config.yaml
norm_position: "pre"
qk_norm: false
num_experts: 8
expert_mlp_ratio: 1
conv_stem: false
residual_init: "zero_last"
steps: 26400
Rows from block 5 of a small self-supervised image encoder, named by matrix and row number. Rows with one number within an expert belong to one neuron, the router's apart. Each number is 128 + 24 x the weight over its row's rms, rounded and kept within 0 to 255. All counts start at 0. Numbers have three digits each. After the name is the row's rms in percent of the matrix's.
Before each expert's rows are labels from the 100 images, of 14848, where the router gives the expert most weight on average: "patch colour" is the nearest of a few named colours to the mean colour under the peak. Only what is clearly more common there than usual is listed. The data: photos of plants and fungi (iNaturalist). In brackets: how many of the 100, against the usual share in percent.
# router: slot weights (model.blocks.5.mlp.router.weight, 16x256), inputs 128-255
# up: expert up (model.blocks.5.mlp.up, 8x256x256), inputs 128-255
# down: expert down (model.blocks.5.mlp.down, 8x256x256, transposed), outputs 128-255

# expert 5
patch colour: blue (27 vs 0.1)
router.10 091:155124114155084161112143132135132128112127128114121164130144140098134153162098134126112144143122121116180120166116110109133161140127163129123123130118138074140123181130134097128098144103152098108114129130116097167120148161127133089116107117149115125126130139110126152138103133121155123064123154133129122135100134121158094137072136152100137151115085122112110083104169106169143068109127
router.11 100:108094140136081147119144117118136143141148120150088165104137108137106156149084149156095145113123085121167131141088136120143168112150149145098146144186155102126133160142136106131139124133150145112133089132117125143120158176129105096097122138127105143134120146136130159111136133147123141084099154118150143154105135085116131131066101122093133099088080124143137106136095084142125073153097
up.2 101:101130123117168140103118115123151135124148139155125148112161109111077128114134126148143130131115116110112183094111090103140104135113146124148150135116103178150098110130131170121104170130059130089112133170166146085175076118141084157136080164134144108106111158128118160135149141088132138145162169129122183101129157139136132121112136130140116085139147173171163115110133145130118172160112
down.2 104:151152141121166129134131136115121162096117131106143124139106162144183088101160121110140115136137134133135122119131070178129137108123152142104141122149101116115116149141126155111125060128168174138113150100107133110130156131148106106082143141103103099150142103136101122163110152164180164139112102149150141117122117111119133117121146112131174157117129142087122097149171138144129122135150
up.3 110:129126163115114126071107105128176107157065118098095120121124142143112121107141194174125157105130105140157074146104154113137173093133121110096164138106113146118115167123158140108126105132159142092085124125124113136091133176091154162107158118098130162171130169105114123117160158101118084155124136127162120149116175120128152151116073118173144134151119110127107156120103115155138127118117
down.3 113:120095120139145150153151100113142165120155145107166127110138135102122166125119065134133085134124158136140121103137128122095144150138121134112109157144106095128162093109140117071117148144104076120140125149157129109139136141121110128145145137188137138138168129090119165155095117131072124108078161115138127119155126100161095169091140141119144117083183144141125138140126130085121142086069
up.4 096:163131112083155116083108069164155106130120116121111121140131114102108134105122127158169150119129093106095142133101077073134074120096138126153137130087128148135113155120130139163113104152117143115125127166136146140093072129119119187138144126136187093115105103144119170127137161122102155126156145127112173149137119108146166108183161119109114178178126157109123147115106137105142135109139
down.4 101:131129133114120127133158150097134116064135072124090126150124124142158099133168187168158128119152110101141084120139084148111114122126123155116149169149088120162130127132128115134116126133117137117094188142096102135066124125133155091095129123105118121144100153135132152145110107173110146114117077155146146134138136088103125105098149144096125149113155132117144088140122136115122114188104
up.5 106:124158111145147094089098140135181175132086089108138147193126156138098137087137149109119172141128145145126111166138153119130152101116122109159146177137144112120074143130126121115110120094121134148130139091129177105124085117154066125115110091137097113121102141132179119104101141116112121136177096131153098128096170108145170132116077112114089111140131113157115087106079160116127128136148
down.5 100:169109127101132123115115098129099122101129137141117103121144130080144113128109123153075124168115176156163146154137087097177174120117147159121129099150156138120079131160126115152117157101091118102132080108145110149131147130149147160150127106146139111089158131107087123140093112095101113126171147129122103119138097119113135131060126123116131101090126138123163148109136148144131105154097
up.6 096:111161150176131128106111140093163148099092090108149137168081129143072134126120144141137164097078131111128096154131147129132137084153136125127139144091138124093138120124162167128098151119111156117152105116122136094143134143164118160101093130112159132097126141077140154112134125132115103149144161107114158125090148122100122125069091111114101084109110094142132100105111083132138124108131
down.6 096:171096100133194160110105117178089148110129138106139099149153135100157119113114147115088149150145156147133098094103116133117123167140120127083140134145111127142100121122123115090109156151171093151145119124158091107137094091123150136112134157114120085095155117123132166132113137117130148137163142117154109172164115139183127156136100102103146135127158125124142183107099128112122149113132
up.7 096:132119108149159075111119161123114193121147115151119131138102104125100094077111104135115135158128150125105218129153114090147130121130130134143149132138123125119076094141128121151129169115087141149141139152192169091125068137176081103131091137125128119121131150113139141096149102097144153116134121118128136125119140130114149113078133089095111104128131133135116160112135186141135148119114
down.7 098:172133112121141134137132141103084160125113129087085118115122110131144101136123142107096107156129086122153176115179118124149118101102109143119070108145129095184117150146133152176129120119112142134153134111090105138173154102123145149095142120104134145122177111161080112108135127156157165137136112131138135135164130157114144136136155170134146136177081135080108141137154141171165103128156
up.8 103:170112134103165128087125129124137096150116111123121105117122131090094112106144126155133086128124086132079153105163116125110125126113106143131154106131141176184132133100119121105135128136106131148137099183137107146105103125134063141109159142164198083098097159130115151100137150130102137125146150122148174121114133111138162117110125125119133100119170163151153162088094121109099124150122
down.8 108:112161129176156171121140155129166099103169128131126154152137129165123139078139109134160158137151110135143107136123082102141114126086120163114105151127085117123140154163133119126109118097127131128126153082118147136100133109143145143103109108127118138136102071129085119172115133172123152139111069130148124114131147092119154113127148133130075154150149155111097083100128150158125141182153
up.9 103:116140155133159137164153145188149105133110131115096080157170155136132132161142137089165107126120140130114103132095090144107109150100135134147128075128092162126109157140083107128119090163153087081110096120096100148124136106165162114121159137177135095116157125141117116102112131138152114116142152121124120122130113135123133084125131115133180118118178155112146134125149139126157093113117
down.9 101:101160132131140157111139141164130154140124126160142132134166069133142126109131111108181114097135114119115110171117142095183079133147097117126166132117100133126153122152121133166145168159085181082133131138108150115127164166136136115136101144152141170175095141136174108122114100098141138102132162172110145098074136145134130121162132094151129139154105099124103100114090149127156126117112
up.10 094:137127168136101119137069168114138124141115145101163098139116164093176149151138132105097109137106142145153132138103107131138091169158093147142102113144142131099133177150095083115092077156145147146113108101106142139147165092132137081129116139159135122142165100129097122090164137149185132109133138113125075124119143134173123144147096119126102107123172151119140139102113137148163086095117
down.10 092:083115091141133127128122121192143125123140166173128129106159127112095106116114130126144112143116133179134115123101130101148129173137137132144160114099122148115161130113150162123141158093130111091112078154104124117109061125143135174159103102131172149148105147154163134125127152095162120138125170114113141119142141155146144155148107099120154122167139119164087143119094169153133167127121
up.11 090:117155124117134124164128107090139158111088138126099135140111149110123121144149090136178105144115106096141110086089073124149139129110120172151136121124163161147124115144127138137118123148134137098133118153099093136139150133102144136103157124169197102137103110186107138160106169175102113126129097137142137144114145140146137121170140106132174167111118162114138090146120152100117141173129
down.11 093:149144103132169121110158152123117136111152108132126106115177105147131127127139180110141135079118122101114086170111072147105098103089102073095152142138076114148139121115119140122105092118119103108131101157114136137118101098090176118107105150072098076118144159088162113113122119132131158129097137139125148116141137148128132074116136098082109150134146122143136153150105116123147133115169
up.12 112:120119129131126151122089118117106112099140130149153148106135109131134097080126100115124035129144128121129148133139116132132125135106123160096121162170152137158114172155122125111164122139133104129104144112191151129108123095133116122075172080096102109155158113183123115135136104170097105120109133161124125145103098101147136115146138154218138152140145126098156142123129123124095156162095
down.12 115:138127171102100096146134114085131134130171116143125155105100128176119125144147090147174154129169107095097131127182158146082098125143152129122149166078156132136129143100138135116144064121153143161131120111107159137099159115101131143136152092132156124178116124170138096131162172125111164120078088118130175106150149128105146127143119119149136147153116166135152112140149142129183137142116
up.13 086:156115102095116107101055087110122130112169127153156116143143119084155115102123125155143121108124152118128124129148091048129116172087115140092133122127150146135060177126116148133114093094126118166158144164172152116104100090118104106140132116156142127113140146127088143129131144140132126095135139103164143136143121145197147104129130114096150147109117119135149166135123158120150127125121
down.13 084:165091090131110142138181119127147090124109102115093157117143090102101115122152165135111134107121115089148155135166154113130138116109119151140115144136152124146105110132116144114147128114140125142167166120098129139139128151101141120111156135146076115138136104169126082121124114179143130139111097150115120136097152146087138120111197189111116165143084129076097107182163097167132122159162
up.14 095:112087156113157145154144128124075146123151126123118149095146133149124144146136135138120091096142143105108127066154117149147153124159140140092151168138158150164128116137132125144136121117139149108118115102142127147133147141155138136136143173129166145149105077125118134192140174150072095138152141148128145113121070101120154170140119121142130154124133110158191141111137138152112161161138
down.14 095:131122152115138178109122148108142123125168120118145138149081135116134108135121116148142148141126080152110152071128104157081102109160131110093101123153104124134152146106177140099098092113120134170092096126144118136104124101133113106145098174108097096112120138109141097136139158111131168125142098123169106144170160132115150118136144098105118121123138133099104139155128126114135103109130
up.15 092:132152135154079118107127155102116070132140089116129130137114089138134136136141152103106118123119128125156111135151118105119083176127146087102141132162119114147194105164093122100120139118142138144112078116100178106136098079163148087159110145156119129097135100145139134114131129131143148105136130120098124077118113126131173119103133133145105112123175133148149103094145181135146108093134
down.15 091:136118148149172165136142123168155107115133126129107142143151062134135100117116131129138168119120149174135077126118136092118118132140115136108147114156112182149111135099134118145154188101136152133131123139094127128082122155160115159120127092163182132119095139173137130098098147126117102111133107089156125141125144111183134145172124127073111126161109095161122139068084128117122135127130
up.16 097:106164140148097122130104116175098079138150137106160116107070125134128132126129145099132137130149141135098123154119117098128134159142178127110168119104070159118111148147113114125151113138169107122107106105137132128121141176162150124140129134115151118112171141126124098131089111108196181119139176147134154100136136131127143131134120097128123103155136168148158097085160141145143155100159
down.16 094:077163124134142130123113148125114116138134099116112119117129082137152122148161145099128063134097130116154123137124144144158167144124078149148155082170096128172166132131097119162138173138086168137136131133172121116155138099144153070124151143138135144120084108150174154112139175083133095129137123114169115108083130134168125121162119127109136147151123073114145099128108140143133120112091
up.17 103:119120152143124127101118137108134158122106102124157124127068138133133131163119118101119154085131171166145162133161181137152167121188114125124155151145137098124143166143133169113148143116131179110121092094134161157131166118129115126146120122109102132182148127114157125097182114119091098152141155105147135122105125133162071177101135132119126112137113108140123123132087120131120117116105
down.17 099:163094125159142154142096118129130112105108133148183134134148129128102089098130125145129133183144131104117104103167156107152136148103177174120126141125164130159088085098107136106117108123168102142130107163081110094104114112167124089118160163147151150109123090146118117157116147117124102087124138088130127130181093127100160114141134089158105119150122112110130149117131132129131124123089

# expert 4
patch colour: pink (51 vs 3.8)
router.8 097:145090122119144140120133134135152133125088151169125139162159135131124099140097128152124139117116106114149112164111136119125120067146131106072167125118154144150141140098144129111108106167159102107138106160106190125118152137122108147129156093145167103132120139129123173126163153114128126099142139131100161164164148107102151108152130110127137136111124110131129157128137113138116139150149
router.9 095:112104121145081149124144134103100131102136159171131170150129118153104068144059131136111124089109106120158130151152136132098166102117143133148165118145170151135128140114128121125145144100127108142134096138160117159122146133125138121150138125141156145124132103149117167145146127159137112103123126116100119177120129093119129140157149095129157129129113135110136144104156110125146109102126
up.2 142:127109096145156113110074131131145138107051121116096130147104120129117100083125117129138151136118148119144125106140128110156152131113113129116146158107128117112104150147151179110184130135140144099099135124105138142118125116163125143110108095065142120143121148168049121113155138098125126160104113129191120143126156121141134093124145099139135105160124145109117146160108158145128169107127
down.2 132:131139116115136130149145085082112140149146104110123112147106172099092146114108128134121176139104132147118127147141145115141124126120105057160159103124127119103148129142127109105147133125128118128122070116155143110080145166087137142140116097123124141088111126106099148164119169095120148148089129118143184149132112127186128147109145152095116137105109139137124169074135124090103113128091
up.3 095:115127128163121145142123118108158128119129116085124146101123124063181108091109134119146157121111144115171093171078080123112089153137075142161143127119135155129154180141143114109098117156125126127130139100111104109126140126154183120119093133148151145112121122101122146161156088152132156101130077128140118152129130138188145098133109109085103132130141112114131134104132147124143127142113
down.3 099:177121122126146093165114088130117121108100150148112138112110118129130102135144148124149119135107117149112111079078105128157112156129157124168131149136147175130141143160107144150139146153158135132117110143122114144156066126116104145139159116105169178094120072107143121133147130084082088119132144113107129075143133115158144123131150150104128120176128099096121108143152147124165132124131
up.4 102:128124093140124155132122119106139129090124157125095137109165169088124157126121168110133176128153149127146130139122095098176096129125115145121140163132131122122111161150123142135084133126083112135139126114106162075183119169193144113146114118169106102138148154158156151115080132150164153107144124128110130108130135124142144151131131132101104141117143176160099124100117145167134140106130
down.4 103:171128130144109104138094105122091151183113135114122158136113136134162116133151126112148120136144136105085135134141142169121124102125134129109134120152107132125114158126117122182107121122102164119168140156102113150126116064149139138131118128135167111141099120124092091131144129141114158156091151100131090103159131116087154129117133117155153151138104165119139133138172126126154075116120
up.5 089:106155127082113065104098093128122109138105160129121118115122141154103153107096101144110128126121088136062100142102137102121139171138138129139129163115106140149048155129160161107181092117125148156156165170136107102122083091096132132119167094121132133145133133166079132124155102128163116153153122145134161125136125088133148125105083128137126145133114132151162119139137109133129121168122
down.5 096:115095133129093174143199145102123139121160118151087148126151116153155133157164128155161156094184098128167082174155109153111150117107140118130144126144073154138187160118125107109102104167155099113119133143113137159103151165154116143140144108153151125175092088128135162145111126174121177136107102136109135144113163087084158123100140085162135143131151138114137103131146124128124147147135
up.6 103:120132123116130160131107110098126116106140161098122150119147141121134154125156136100157139125133102112131058122105094140135125114116118133175122141103117124125122168108130145117083067142153084089098120140108113158133135115087158107109135139113140135079119092134163119133092129126114095115121128118100122144117091122142146162145125121084148136164166130100161140141109094164152111135131
down.6 102:134143122145114143113112130120091112137135117160151142119079140158119125110142077103151138130101120121134134143141140148114111101139162155135115189134136143140166124146145174151135123139131150131095136080103095148092098169152154155165112143095175165119080151129119108095115135088117083146136127108082162085143141130136113132152123101168119088102126106080107090152124149130137132116130
up.7 077:142132149124111061099108084100098133130103084109144121130087137110151128127149088111070119143160138115072125096131157144146124162154119138118135124124071121095113148134111069178117100120120126132123148141165128156162152129157147122171166167114098154142126097113125137139139127077147122094116148111142115090129091151181119160101132132094083122146179127144117128095121175121115108140117
down.7 085:127146139170129144129126187154171073114113135126136090137151118119151151130143140125110159150172117127179082163097140139123120117093096153105073161138151110140144140136124121128141127076143147141140146133140112125121132135169129139122107151161105114055126161108135078089150102105121099135135104149112082126139101159090134130105118120112123138155100106100117105128130050148125134168146
up.8 105:124122178122128129137118142122071114157159147142127129112101140118131170116154216139135098140135146148137124140132112125180119135123156127150124110107128144089098137134143177128125055112151103122109124097097165173138099143096121133132091115110139118104124144130132142074092124163119141154154150075135140145149124105135150122163104097161136136124150153129134146131118132159142128144127
down.8 108:103100108096084138105075140106137096151153091102144117067114126174090143133131180153114114124132112105139166102146107119080136136180099136144102096111173168146169120132162128139120114094147173149116094116116149120122132114158108162149115127130144134096149140142115100075145153135144139154157117138125165117091135157132095130161114114121155115121135143124152170152111101142148115114139
up.9 113:126127162112091108118118116143140114107143122128140071118098121146141139149197114092129108169145135083113119094145149141136135143173115126145078101071157119130112095074169151119119080135139119135134161125098140124111129121140129074112144128146096134132117124132154099112143121150093135135093095122117141079128124157133110108127135119148141122099167102125150104186132170097111119142135
down.9 114:103159141100120174129158119143114116133146161115136120078128124078135111088163103168130132174117164155127137116159123143146131163109112117134118134073108114116152122166107115113119166123097104132139160118162134158131115135095085116111105151125143126088127108099138112127114131152124130118097149124120098169112086149157137130123142138156096139137096137108125125161132119091094116104109
up.10 094:121125183141148164128169120120135111142156143172112123126189129164127136155156171105123090180086105109146091156111123140118095106101123104134110080169142125183188120140077126113103145118140102124122119123137127144145122141121116111127180139155124152091127143106151094093114104164166107115159129155075117143135128154113152136125158125152131131113147107102109150117148124163089069131147
down.10 092:158114102116130086125116157123105151134155147130133132159091166126135145099110127131089084148114156160124131118133124108134122129115122137184104114117098080159147128114138114159116141117113129120161131129109111136150144121126137132160054125111148139176131129118118157126125151100141165094118153102155144128147136149151105104126105131127119126071143127116110138125107166118144169114179
up.11 119:153135109096122112127080148100094117104112117103125122095083106096135129129191147164102109141129089131140117099117131137125166139134108141104094069102115123131121157133121150114124076135150141138124124137097146143125118111122134065122106108115144129134121155133102070079129109141107132118102120102129122118106129163120089113120132108153142117116172130087167152192083141135132133154120
down.11 111:137149152150144123138147113131146086153143152106103123158124169152082126080163083123125141122139158138071114109135146176102086116105086117155137149094117112120181138150133164136194103109143129146133136121136173103130108129085130094117133114100117136144110097176091081137137132132143131160147072114110149080119156104137149141134097134131077181117134129117114134099136148127086163157166
up.12 088:129125146113142129098152107112108164133118145150097140113153128162119165136131148142136113118138119137148118111132132154148169108110150153176136100160113108100134141089121124164157110095131128116126143134117088107167128179095147126141179172154113114112138122126118151115095162150131105115149117129136126141124097149123149188144154127115173134103124127129115161123099113170092104092136
down.12 088:097129131113089138145133087111122127151158134109157160114094147106128125097138084134157147150165096132154108125144166122047131120150089108131108161112102138179160122132184131133120088113147154123129168138130108146086149142107116136121105157140121111128105126121117108113138144095134142158098140131099159128150109160148128181106108077164095125113120160117137112153133135105136152152147
up.13 090:142071156174139143149123172142102119112123147125087118128113123121145122121134149148100092155157126095176126125129069137140152115145133168146122123165192141128147097155135141135122126121116103082102130084093127157112117140156114109078128124154151159096125143112099121093116116146105133088108096079147097101113113138124143131098105108114130130111117175099115149106123128158115102100119
down.13 094:090139130111111099121087127096097111137193142132153133173121123151092142129115136139164117143106117146111100140111140089137109139106147114131110103120123129104157148123121142133118151114152113124102105129134101082160132108106164162118114115129113184126105116103120105118116148126133124105121086110157122096166132106201103152119138123106107101110176117144105143085116104100114108126078
up.14 113:126089112092124085112159056140102157136158117130105074105159096106143129146103126116143118170163170151105151121147128109133106168180111110144116157119154111120108084165123111162109141096084146142141147099136143128114087162148135119126132141170113111148147146142120133132080147136086100122134128094129172108116133125116138155133145129104127149118123119126063148115119175093141145117119
down.14 107:115164137133121167153137117132105102148134114091133140129115182109093128135130102105094145143128184128133157104113154116101164111116143119103121108130105114104133174139161108088099170130115136132072158137149087100112160122149131093113106126176164120126153145136144097103159122095136107155123140116134097103093106127109163111090110109116142138140115155135132099186157117159157091104100
up.15 090:130107147105159110126146108067077132101159096108147128085172141131130172143113153151078117144132158119119124097120107092121134119109115117155110170176147120124161117147117152165117102130103120105162135120119134147166137136128179168148090148122125164085116149101138126095112140133126077110120081103199121132130072099125143146111127160104137110150141171121165145136119135110140126164126
down.15 092:137122190128091127093105158112110135171150128145135145142115159100171124127135118111155158101178118161142118161117154117101105105128133122089070165120128096131112145118148120141105095121133154141134159123159090146133132073153108134124157141116137139146095088142149129158157115131131149120092077146130131125155190111104113145121118068119093124081153111122088095130139118146108090146137
up.16 124:140102162113109126106124150111118085112145113125134117093105093155131141138221150126153092152138086092153122081149114143159125122144115117174094105092119128157131112070148171126118093133116115110070131138112142121131112089091139086148144113134106119093111146136157133097142131144101123135130106112124124123117113134116125097133127131177168124124173149136131125149119167114142128128112
down.16 119:106152143065130159129119136144102095154145138135146117110137123109132093102144108120098093157143133142130131150156111116117144180109104106125112130081112122132140126169137091166127121142158154144132166114163126159125117126130058131124109119131154120098142129110113096085096127128076104154194127123084149152096106137156145138117131111155063116093126127128112117133137125104086140138142
up.17 086:134163100085116116148105134132113109132122147090121089119137122066103182135140108157102117120107115113090137072094114099158143115182135100151113123139132126126094131126073153138166133112120150132122107161118134180153104142117109090111125129120134130071152154103133097122170135111138114107135136099131147105114115153134121127090138173100145143153168160157197117173138122143099113167106
down.17 088:167103116154173158114148148134141094094159105127129131151133125147116097091128131134173154085139103149132092151134106134105105114113167155084085128162101136117114151108143118142162083128147136172116135126128117134132158134146092136155155150126131131175085080137114130115112131166138146133099073126106140136182186090118158130162124123118109103127158100110116105140150161165135132123131

# expert 2
patch colour: grey (78 vs 48.5)
router.4 105:122094153118116118112133095129147135136095148130120126132120109120123168147134159123112154173143125139151149099146179129142130133145108117182080124073157134172101079078144131110085124087133117170158151140113123169181104141109099133152100147163110097085106140144134100118163165132121110139124130128124113128162153163132167115147151169148125129162163127136095114139108126128120145108151
router.5 111:164138118119122139138147135133124119161157128171129108157109110122153154116193154104152140164126144106130146101127129103124123148125129098105110108106148136135136141104112122101116123086159106171162142132130157144123116128122139154160112144128175090127160152098114125167145110116133160125149154117121135140135129128174142100150165149136130124153180158127136131139113168164097134125175
up.2 098:125137150157117112146126127114113147128148162136136191100128123173188101112085128115151113114110092116156158121188165157102133124135117129090130107105142112164134135125130147125154168117120122138116119186186134128153105096114159098138101134107120104119174134166130179108122111127142131118146148131162162169146091132135108138118137152140155152147093147125125169141137148116129143180113
down.2 095:120139137157169128132120151136151118161145156176148121151123106131119110142118094113112129089114146138147118139059129138103121140156156154151101114155127089100078088156138111149145134143146152085080097078111150092139152095133152132141150118175122155117153113118136090110112164094104120125094108128107119095106143147134130096134123157149102118091113103141112116099146121123133118101129
up.3 108:127148139111125176139121119151143159133119080073159143148137120114120135128129109127109120103095105067108146151100156115075132105170133125105123144144120121133138095159128163095115105171147135106143148124103118114118153145119119099111080146114196151146164144145156131152137120124102060142101128135125150080121120131113087121116139147162101113135107095115165164117127104082144157144146
down.3 109:157109115144148120135152127131118151120136150155177100120128168122095080162099105131109097073100119202146104124143118152131192099133156146118132128144133067113128137122169143165158152142127127134142067111131133117137159145147104106162149131105123137131100127112141151131110145117095168137104142095148123141145158132105103156120128135105125124126098128120104160099106150146134102094108
up.4 117:142131098098142093147102145143116147094102126192139138166192155137131111137091129105129134094143096122125102106094137163143159140075158154141116115119134102124146166112110095115142123132137146123110150150140118127133153140092112082126122131124105117104159104161100195124049111110134083152157149112142116187133080131162132166150120112094135151152137126152111110155097160129139103154127
down.4 111:140164133112124119132093142110161106152146154131131163120089097088107137121129165129108127140057137117119123131128164056125121137146166132177081132130153128119097135130106145127148133077117115148129134163132130113123051116104125117119112116198147141117141121117139142121133108098128144100109098107145094144119117136166106115120102143105131126094094112135134119141123113132097112117117
up.5 103:143138128102135116120133155122116155114151139157122148156161137134157121122113128117099123080109121124149203137126154177140150105125183123113153151137180133092127118157125135125112148102132121141155147146139167094166141155113085068102086142102167108144112129141177134119075155157137121109150153107133134149119132122126125165145134142122119145120142162148133152133109117137112152118118
down.5 110:143168144135133094127087148127133091153142130190137151144087119123126082107137102177128094120072133129144125135124139118093134159135174129176079150132159110114121100126174117160135140080117120107122113145138158065107135137105131079132103119173137166164126127130139116133137128117150136147103138102135120129107121098121159073131107112139118133079111108110148127095148137159132144130120
up.6 091:113106150126132098101093118096140175141160181115141141130133127145134114149132112134108176123153095153150146141144167088117135145171120132125117087140140102148121107121140102191128161131164110124110127110145105130109122101132179066094118116154085145105122176119105134136122149113116151116120116125145099105118130135127146119085120158078128087130152124115104128142184178120115128142157
down.6 088:112132104100103158114156111124128124180128101110116132126127119216125141111156162121120132093109121093118118139113110151136136134121120150118150136127096107151149136152125129102099078134127132117121108086094136110105146146126124198164126128083122085158159111143135108088106102130094144125121125138127150088136152089148130152159095122154088147133150132173144121110116103163127125110142
up.7 112:069115143121150151125189129097124114164143124115124125120117172165104127117146088149100120108102150166122114114120109151127101115142089089140134129168079126114182089114110153134149148120082152092116086084117137142123132139135130152164100143079085139087116127106185105116093162104140143141099116147132147102110141105126132116096103143096132050132121090146142118122176116129134121108109
down.7 114:133124136123133109132102116129090144146139114168146127134166146150194120114098101109170134148190093092114147125118101154095112118109111130117118137125129140138114145133149107117125094152136152120146175131135149139123117049149156111111105085072104070182099126121150136122144108116139181142131117168118159146140147149130134126095172127150130130139192134144140138123138122118155159170142
up.8 101:103090109097107137115141141118155137123123096136148134150171167119152138108076147156140105116167103161131105122075121082135179101083109132102110129107127105141133122130159094176070127188128159129126175122111168145114117120174119147088074103089107145146141112137116178158145106163098127139096109119145141168083140109104134143148156111128128165136125142137089138099107126087138122107132
down.8 104:129142096088109137141069108120128091138143141135142090100125097128147137131167136139089118128109147146138141119141120162061096144154111135114079087129139183116126133119113165102138110127153123176174104166169099100110122094108154076090141144134124130101167128124128146100162152069157159113172147099130128142120066148151123124133072119157183157128111124136170128129129120137147111121119
up.9 100:073083148168125073119106096124164092153097097137111154150157162114123116120141141158141129135139111159104085123113119142115101110121084079136096105165095112146137112125147112121129132162078125088095122122117138099144135084173177143123134116091136122133129103119159155113102165114149120118100132172147146138121145111103125136122107135140121089135128116175114105124103117090140104137107
down.9 099:173130144084102150090137165137115130119174122136189133107172156122129128147114060105097126143163097089135175093131109115130117134159150162123149127071186129155122096101101131157136123136130147133105135120156132144157128127095133089157145143117134101073129099145137155137139132135138144121135100136091166092102130153115100113183171115132152102160173117120119133165147126132158115136116
up.10 113:109146156183152123116147160141172128133098131099104120148137135115115114153147141137159167110104156168124124137147110163124098138180103137170135136161166121109128130158080148068154153120096155118102111097131149119139122125145094129114180124165098129150157106121126131129129133124116095086137116134126121087078161152133118148116095119137109111125112070134127131101106085120106116108104
down.10 104:167131157134124138151121129148089139161162110124141193134087138140129107130155110137165143119157113129071095131122206102069137160082149104092153162118136158151151138105132102130124118143139134145126171159133103149103128114103126131146131155141160083125110112099122113138102100136110110139103123138064130126150134110121152155155125105122108139099142155105159128169126148102119102163138
up.11 109:136140128118108165139138129103149121122132163070112118136108133100125177146123143136155147125136180143144134134114145123158140132142141154121161165163126106108099127159100099125143149080150131175167120101122132134173168141134111080142113167163168122156111096150159075159126144144132157090118156112128122080152137131141177164105130133123086152130129162138139121123145090136112120101124
down.11 112:106143107130143093153103165119129094104116110144110145112126113170114077125145131192124119119135106122112109132135157096159158106140146173112113143139133166133156114156183156139118148108150138091129123116100155136106127147146114126151117131136132158152131155115135118097152102181086106144093135126124124107152113086104116108091114127106102105121117115124164132143116124145087156133147
up.12 100:095106112124111135130130090140135158111105087178128101148139099131113109141144098170107113125122120119134098123084094103105153162137190114139138132160144129114125160138149100141108114162131121084105110136132122126127139186133155117109104113168129136117119130135110144119171135104108079102112111141136138126096180154144144123126136155088163116126100086143114171155141110106142108108127
down.12 094:108126145142106142104166138107090171124138144132160105137148134108140137165120114077151112118115171104118150123132113160170153125114122125148136136089125093138152102119123144138127153145112111138151110148124098110155156145119126115160107162126130092119108148156141135134115118126152137158126145136063139143100113124147130172183129124155137113145148155118108131154130149146140150123133
up.13 096:103123197144149157161198122117122083185155150101100152093112068136144151171136124124149121144121150165119144145152093134138104119143105127194101112122138168117129115108094145131112129112127142131114092110132131140145126131115102171142126143139122120174082110151150111153132128141128165123105126105129160126105110126148139160122129141123099164136143113138130177118133103121111117107069
down.13 101:107143107151156140152138095123138120093146126143143141123103136181137093126130164145153139098136126118140067135125126084145139117118140133100151157171158135148100132123116128160113126117113118115137140164104132115116130136123130126158156133127156126123174147113150130089133111126125094129133128121140080126146143075110173105114109117111124145146077119127147123133114135134150140159171
up.14 107:098108136127119112124112123145126154069120130162160134127161126174113136109099104114072110105145075121110108137114129166099137148121162159131104137124143099112161132122116107136120101114132129111153131105160126148131150163088113091131127116153101162113149111163115135105133093143139014120158103120142132177143092146152100181135129155146160140153102133175139155131100148106165145158131
down.14 110:163121107149114135101143136114139117138162165164156098143104145103081113151105119096072144099084144179135115119070148102149138138145145137148138100140105120110103134144140126127157159135120119133103099110158088123133130163182159139131099128146120155098111117107122145127132150084142169132095171108150129142096128137164102103127141128118108107105107150148078132115141160150140110091110
up.15 081:112114108147142089090121156113158127073122129134088099127160143124143144185173125150092085145142085122135146098125112100119152138142098101123107090163127163135156080140104138118118117132117114121128103160137133141138126133164117039138129118141113113112092165126115142135111106124095138117157110151137120101128144133115161129134117120091131086088155146126109099125111185105096125127119
down.15 080:128140124106129082155121101101115126153117190092112148110093133165159185089139091099149115174122151150139193112132148155159098140114125146113115133114115125159121094122159110113132143106125120127134121073142139124166105113100134160165121107127116091112142093143122127118140143112136154153102151133120140116168117133126138119140101130147103164168147170140086131099157130195134145158122
up.16 100:159106087150155126116129130138170106123103140112121081110152113153113163100136166160156181128133105115101075110131117111126144129103070094100135141143122103141081135103124127158134155121096151153122116164164118142125117137103139117121165125147142111142120124124095129130120165154127140119102108148185126130106135146111125116098119137104173119115147095128119096146086118087135148078176
down.16 100:124154143127123085122118156116157100139079117142133155119112149100121142142138110141113161129134135107122126142116152175107104127149154146145165144073123145113138116187117162122122119124174157080144104117109117139131126111146127125090148158108134137114130117150133118128132104136102097111169118158087110066162100091131089128130095099145155119126123131112137108142172121147107112130082
up.17 101:143153110103118090127125114119087151140138139156114152144101166131123120104066144130087105103135085162106104146124137134121156069145127111125125123148138103113118156153120099179101091126117138135156127131111120181124142136126154150112100120118149122135134155113101179079128133132124127149132139117129102137119116104139153127107149137138136100117132153159133122098132137150163121104126
down.17 102:129103082081112157137097125103157082145150119120093109101147089104170127166164098120094118143135171124126144109099114140090096091162106122142084105128090136137149085149164120087095108152158124135156174158152153118092101133137143109070097114143108118130122126156156120148140137089093127120112131159128152143104087154144096092119122082134144147095122105108153108142145100115138147130118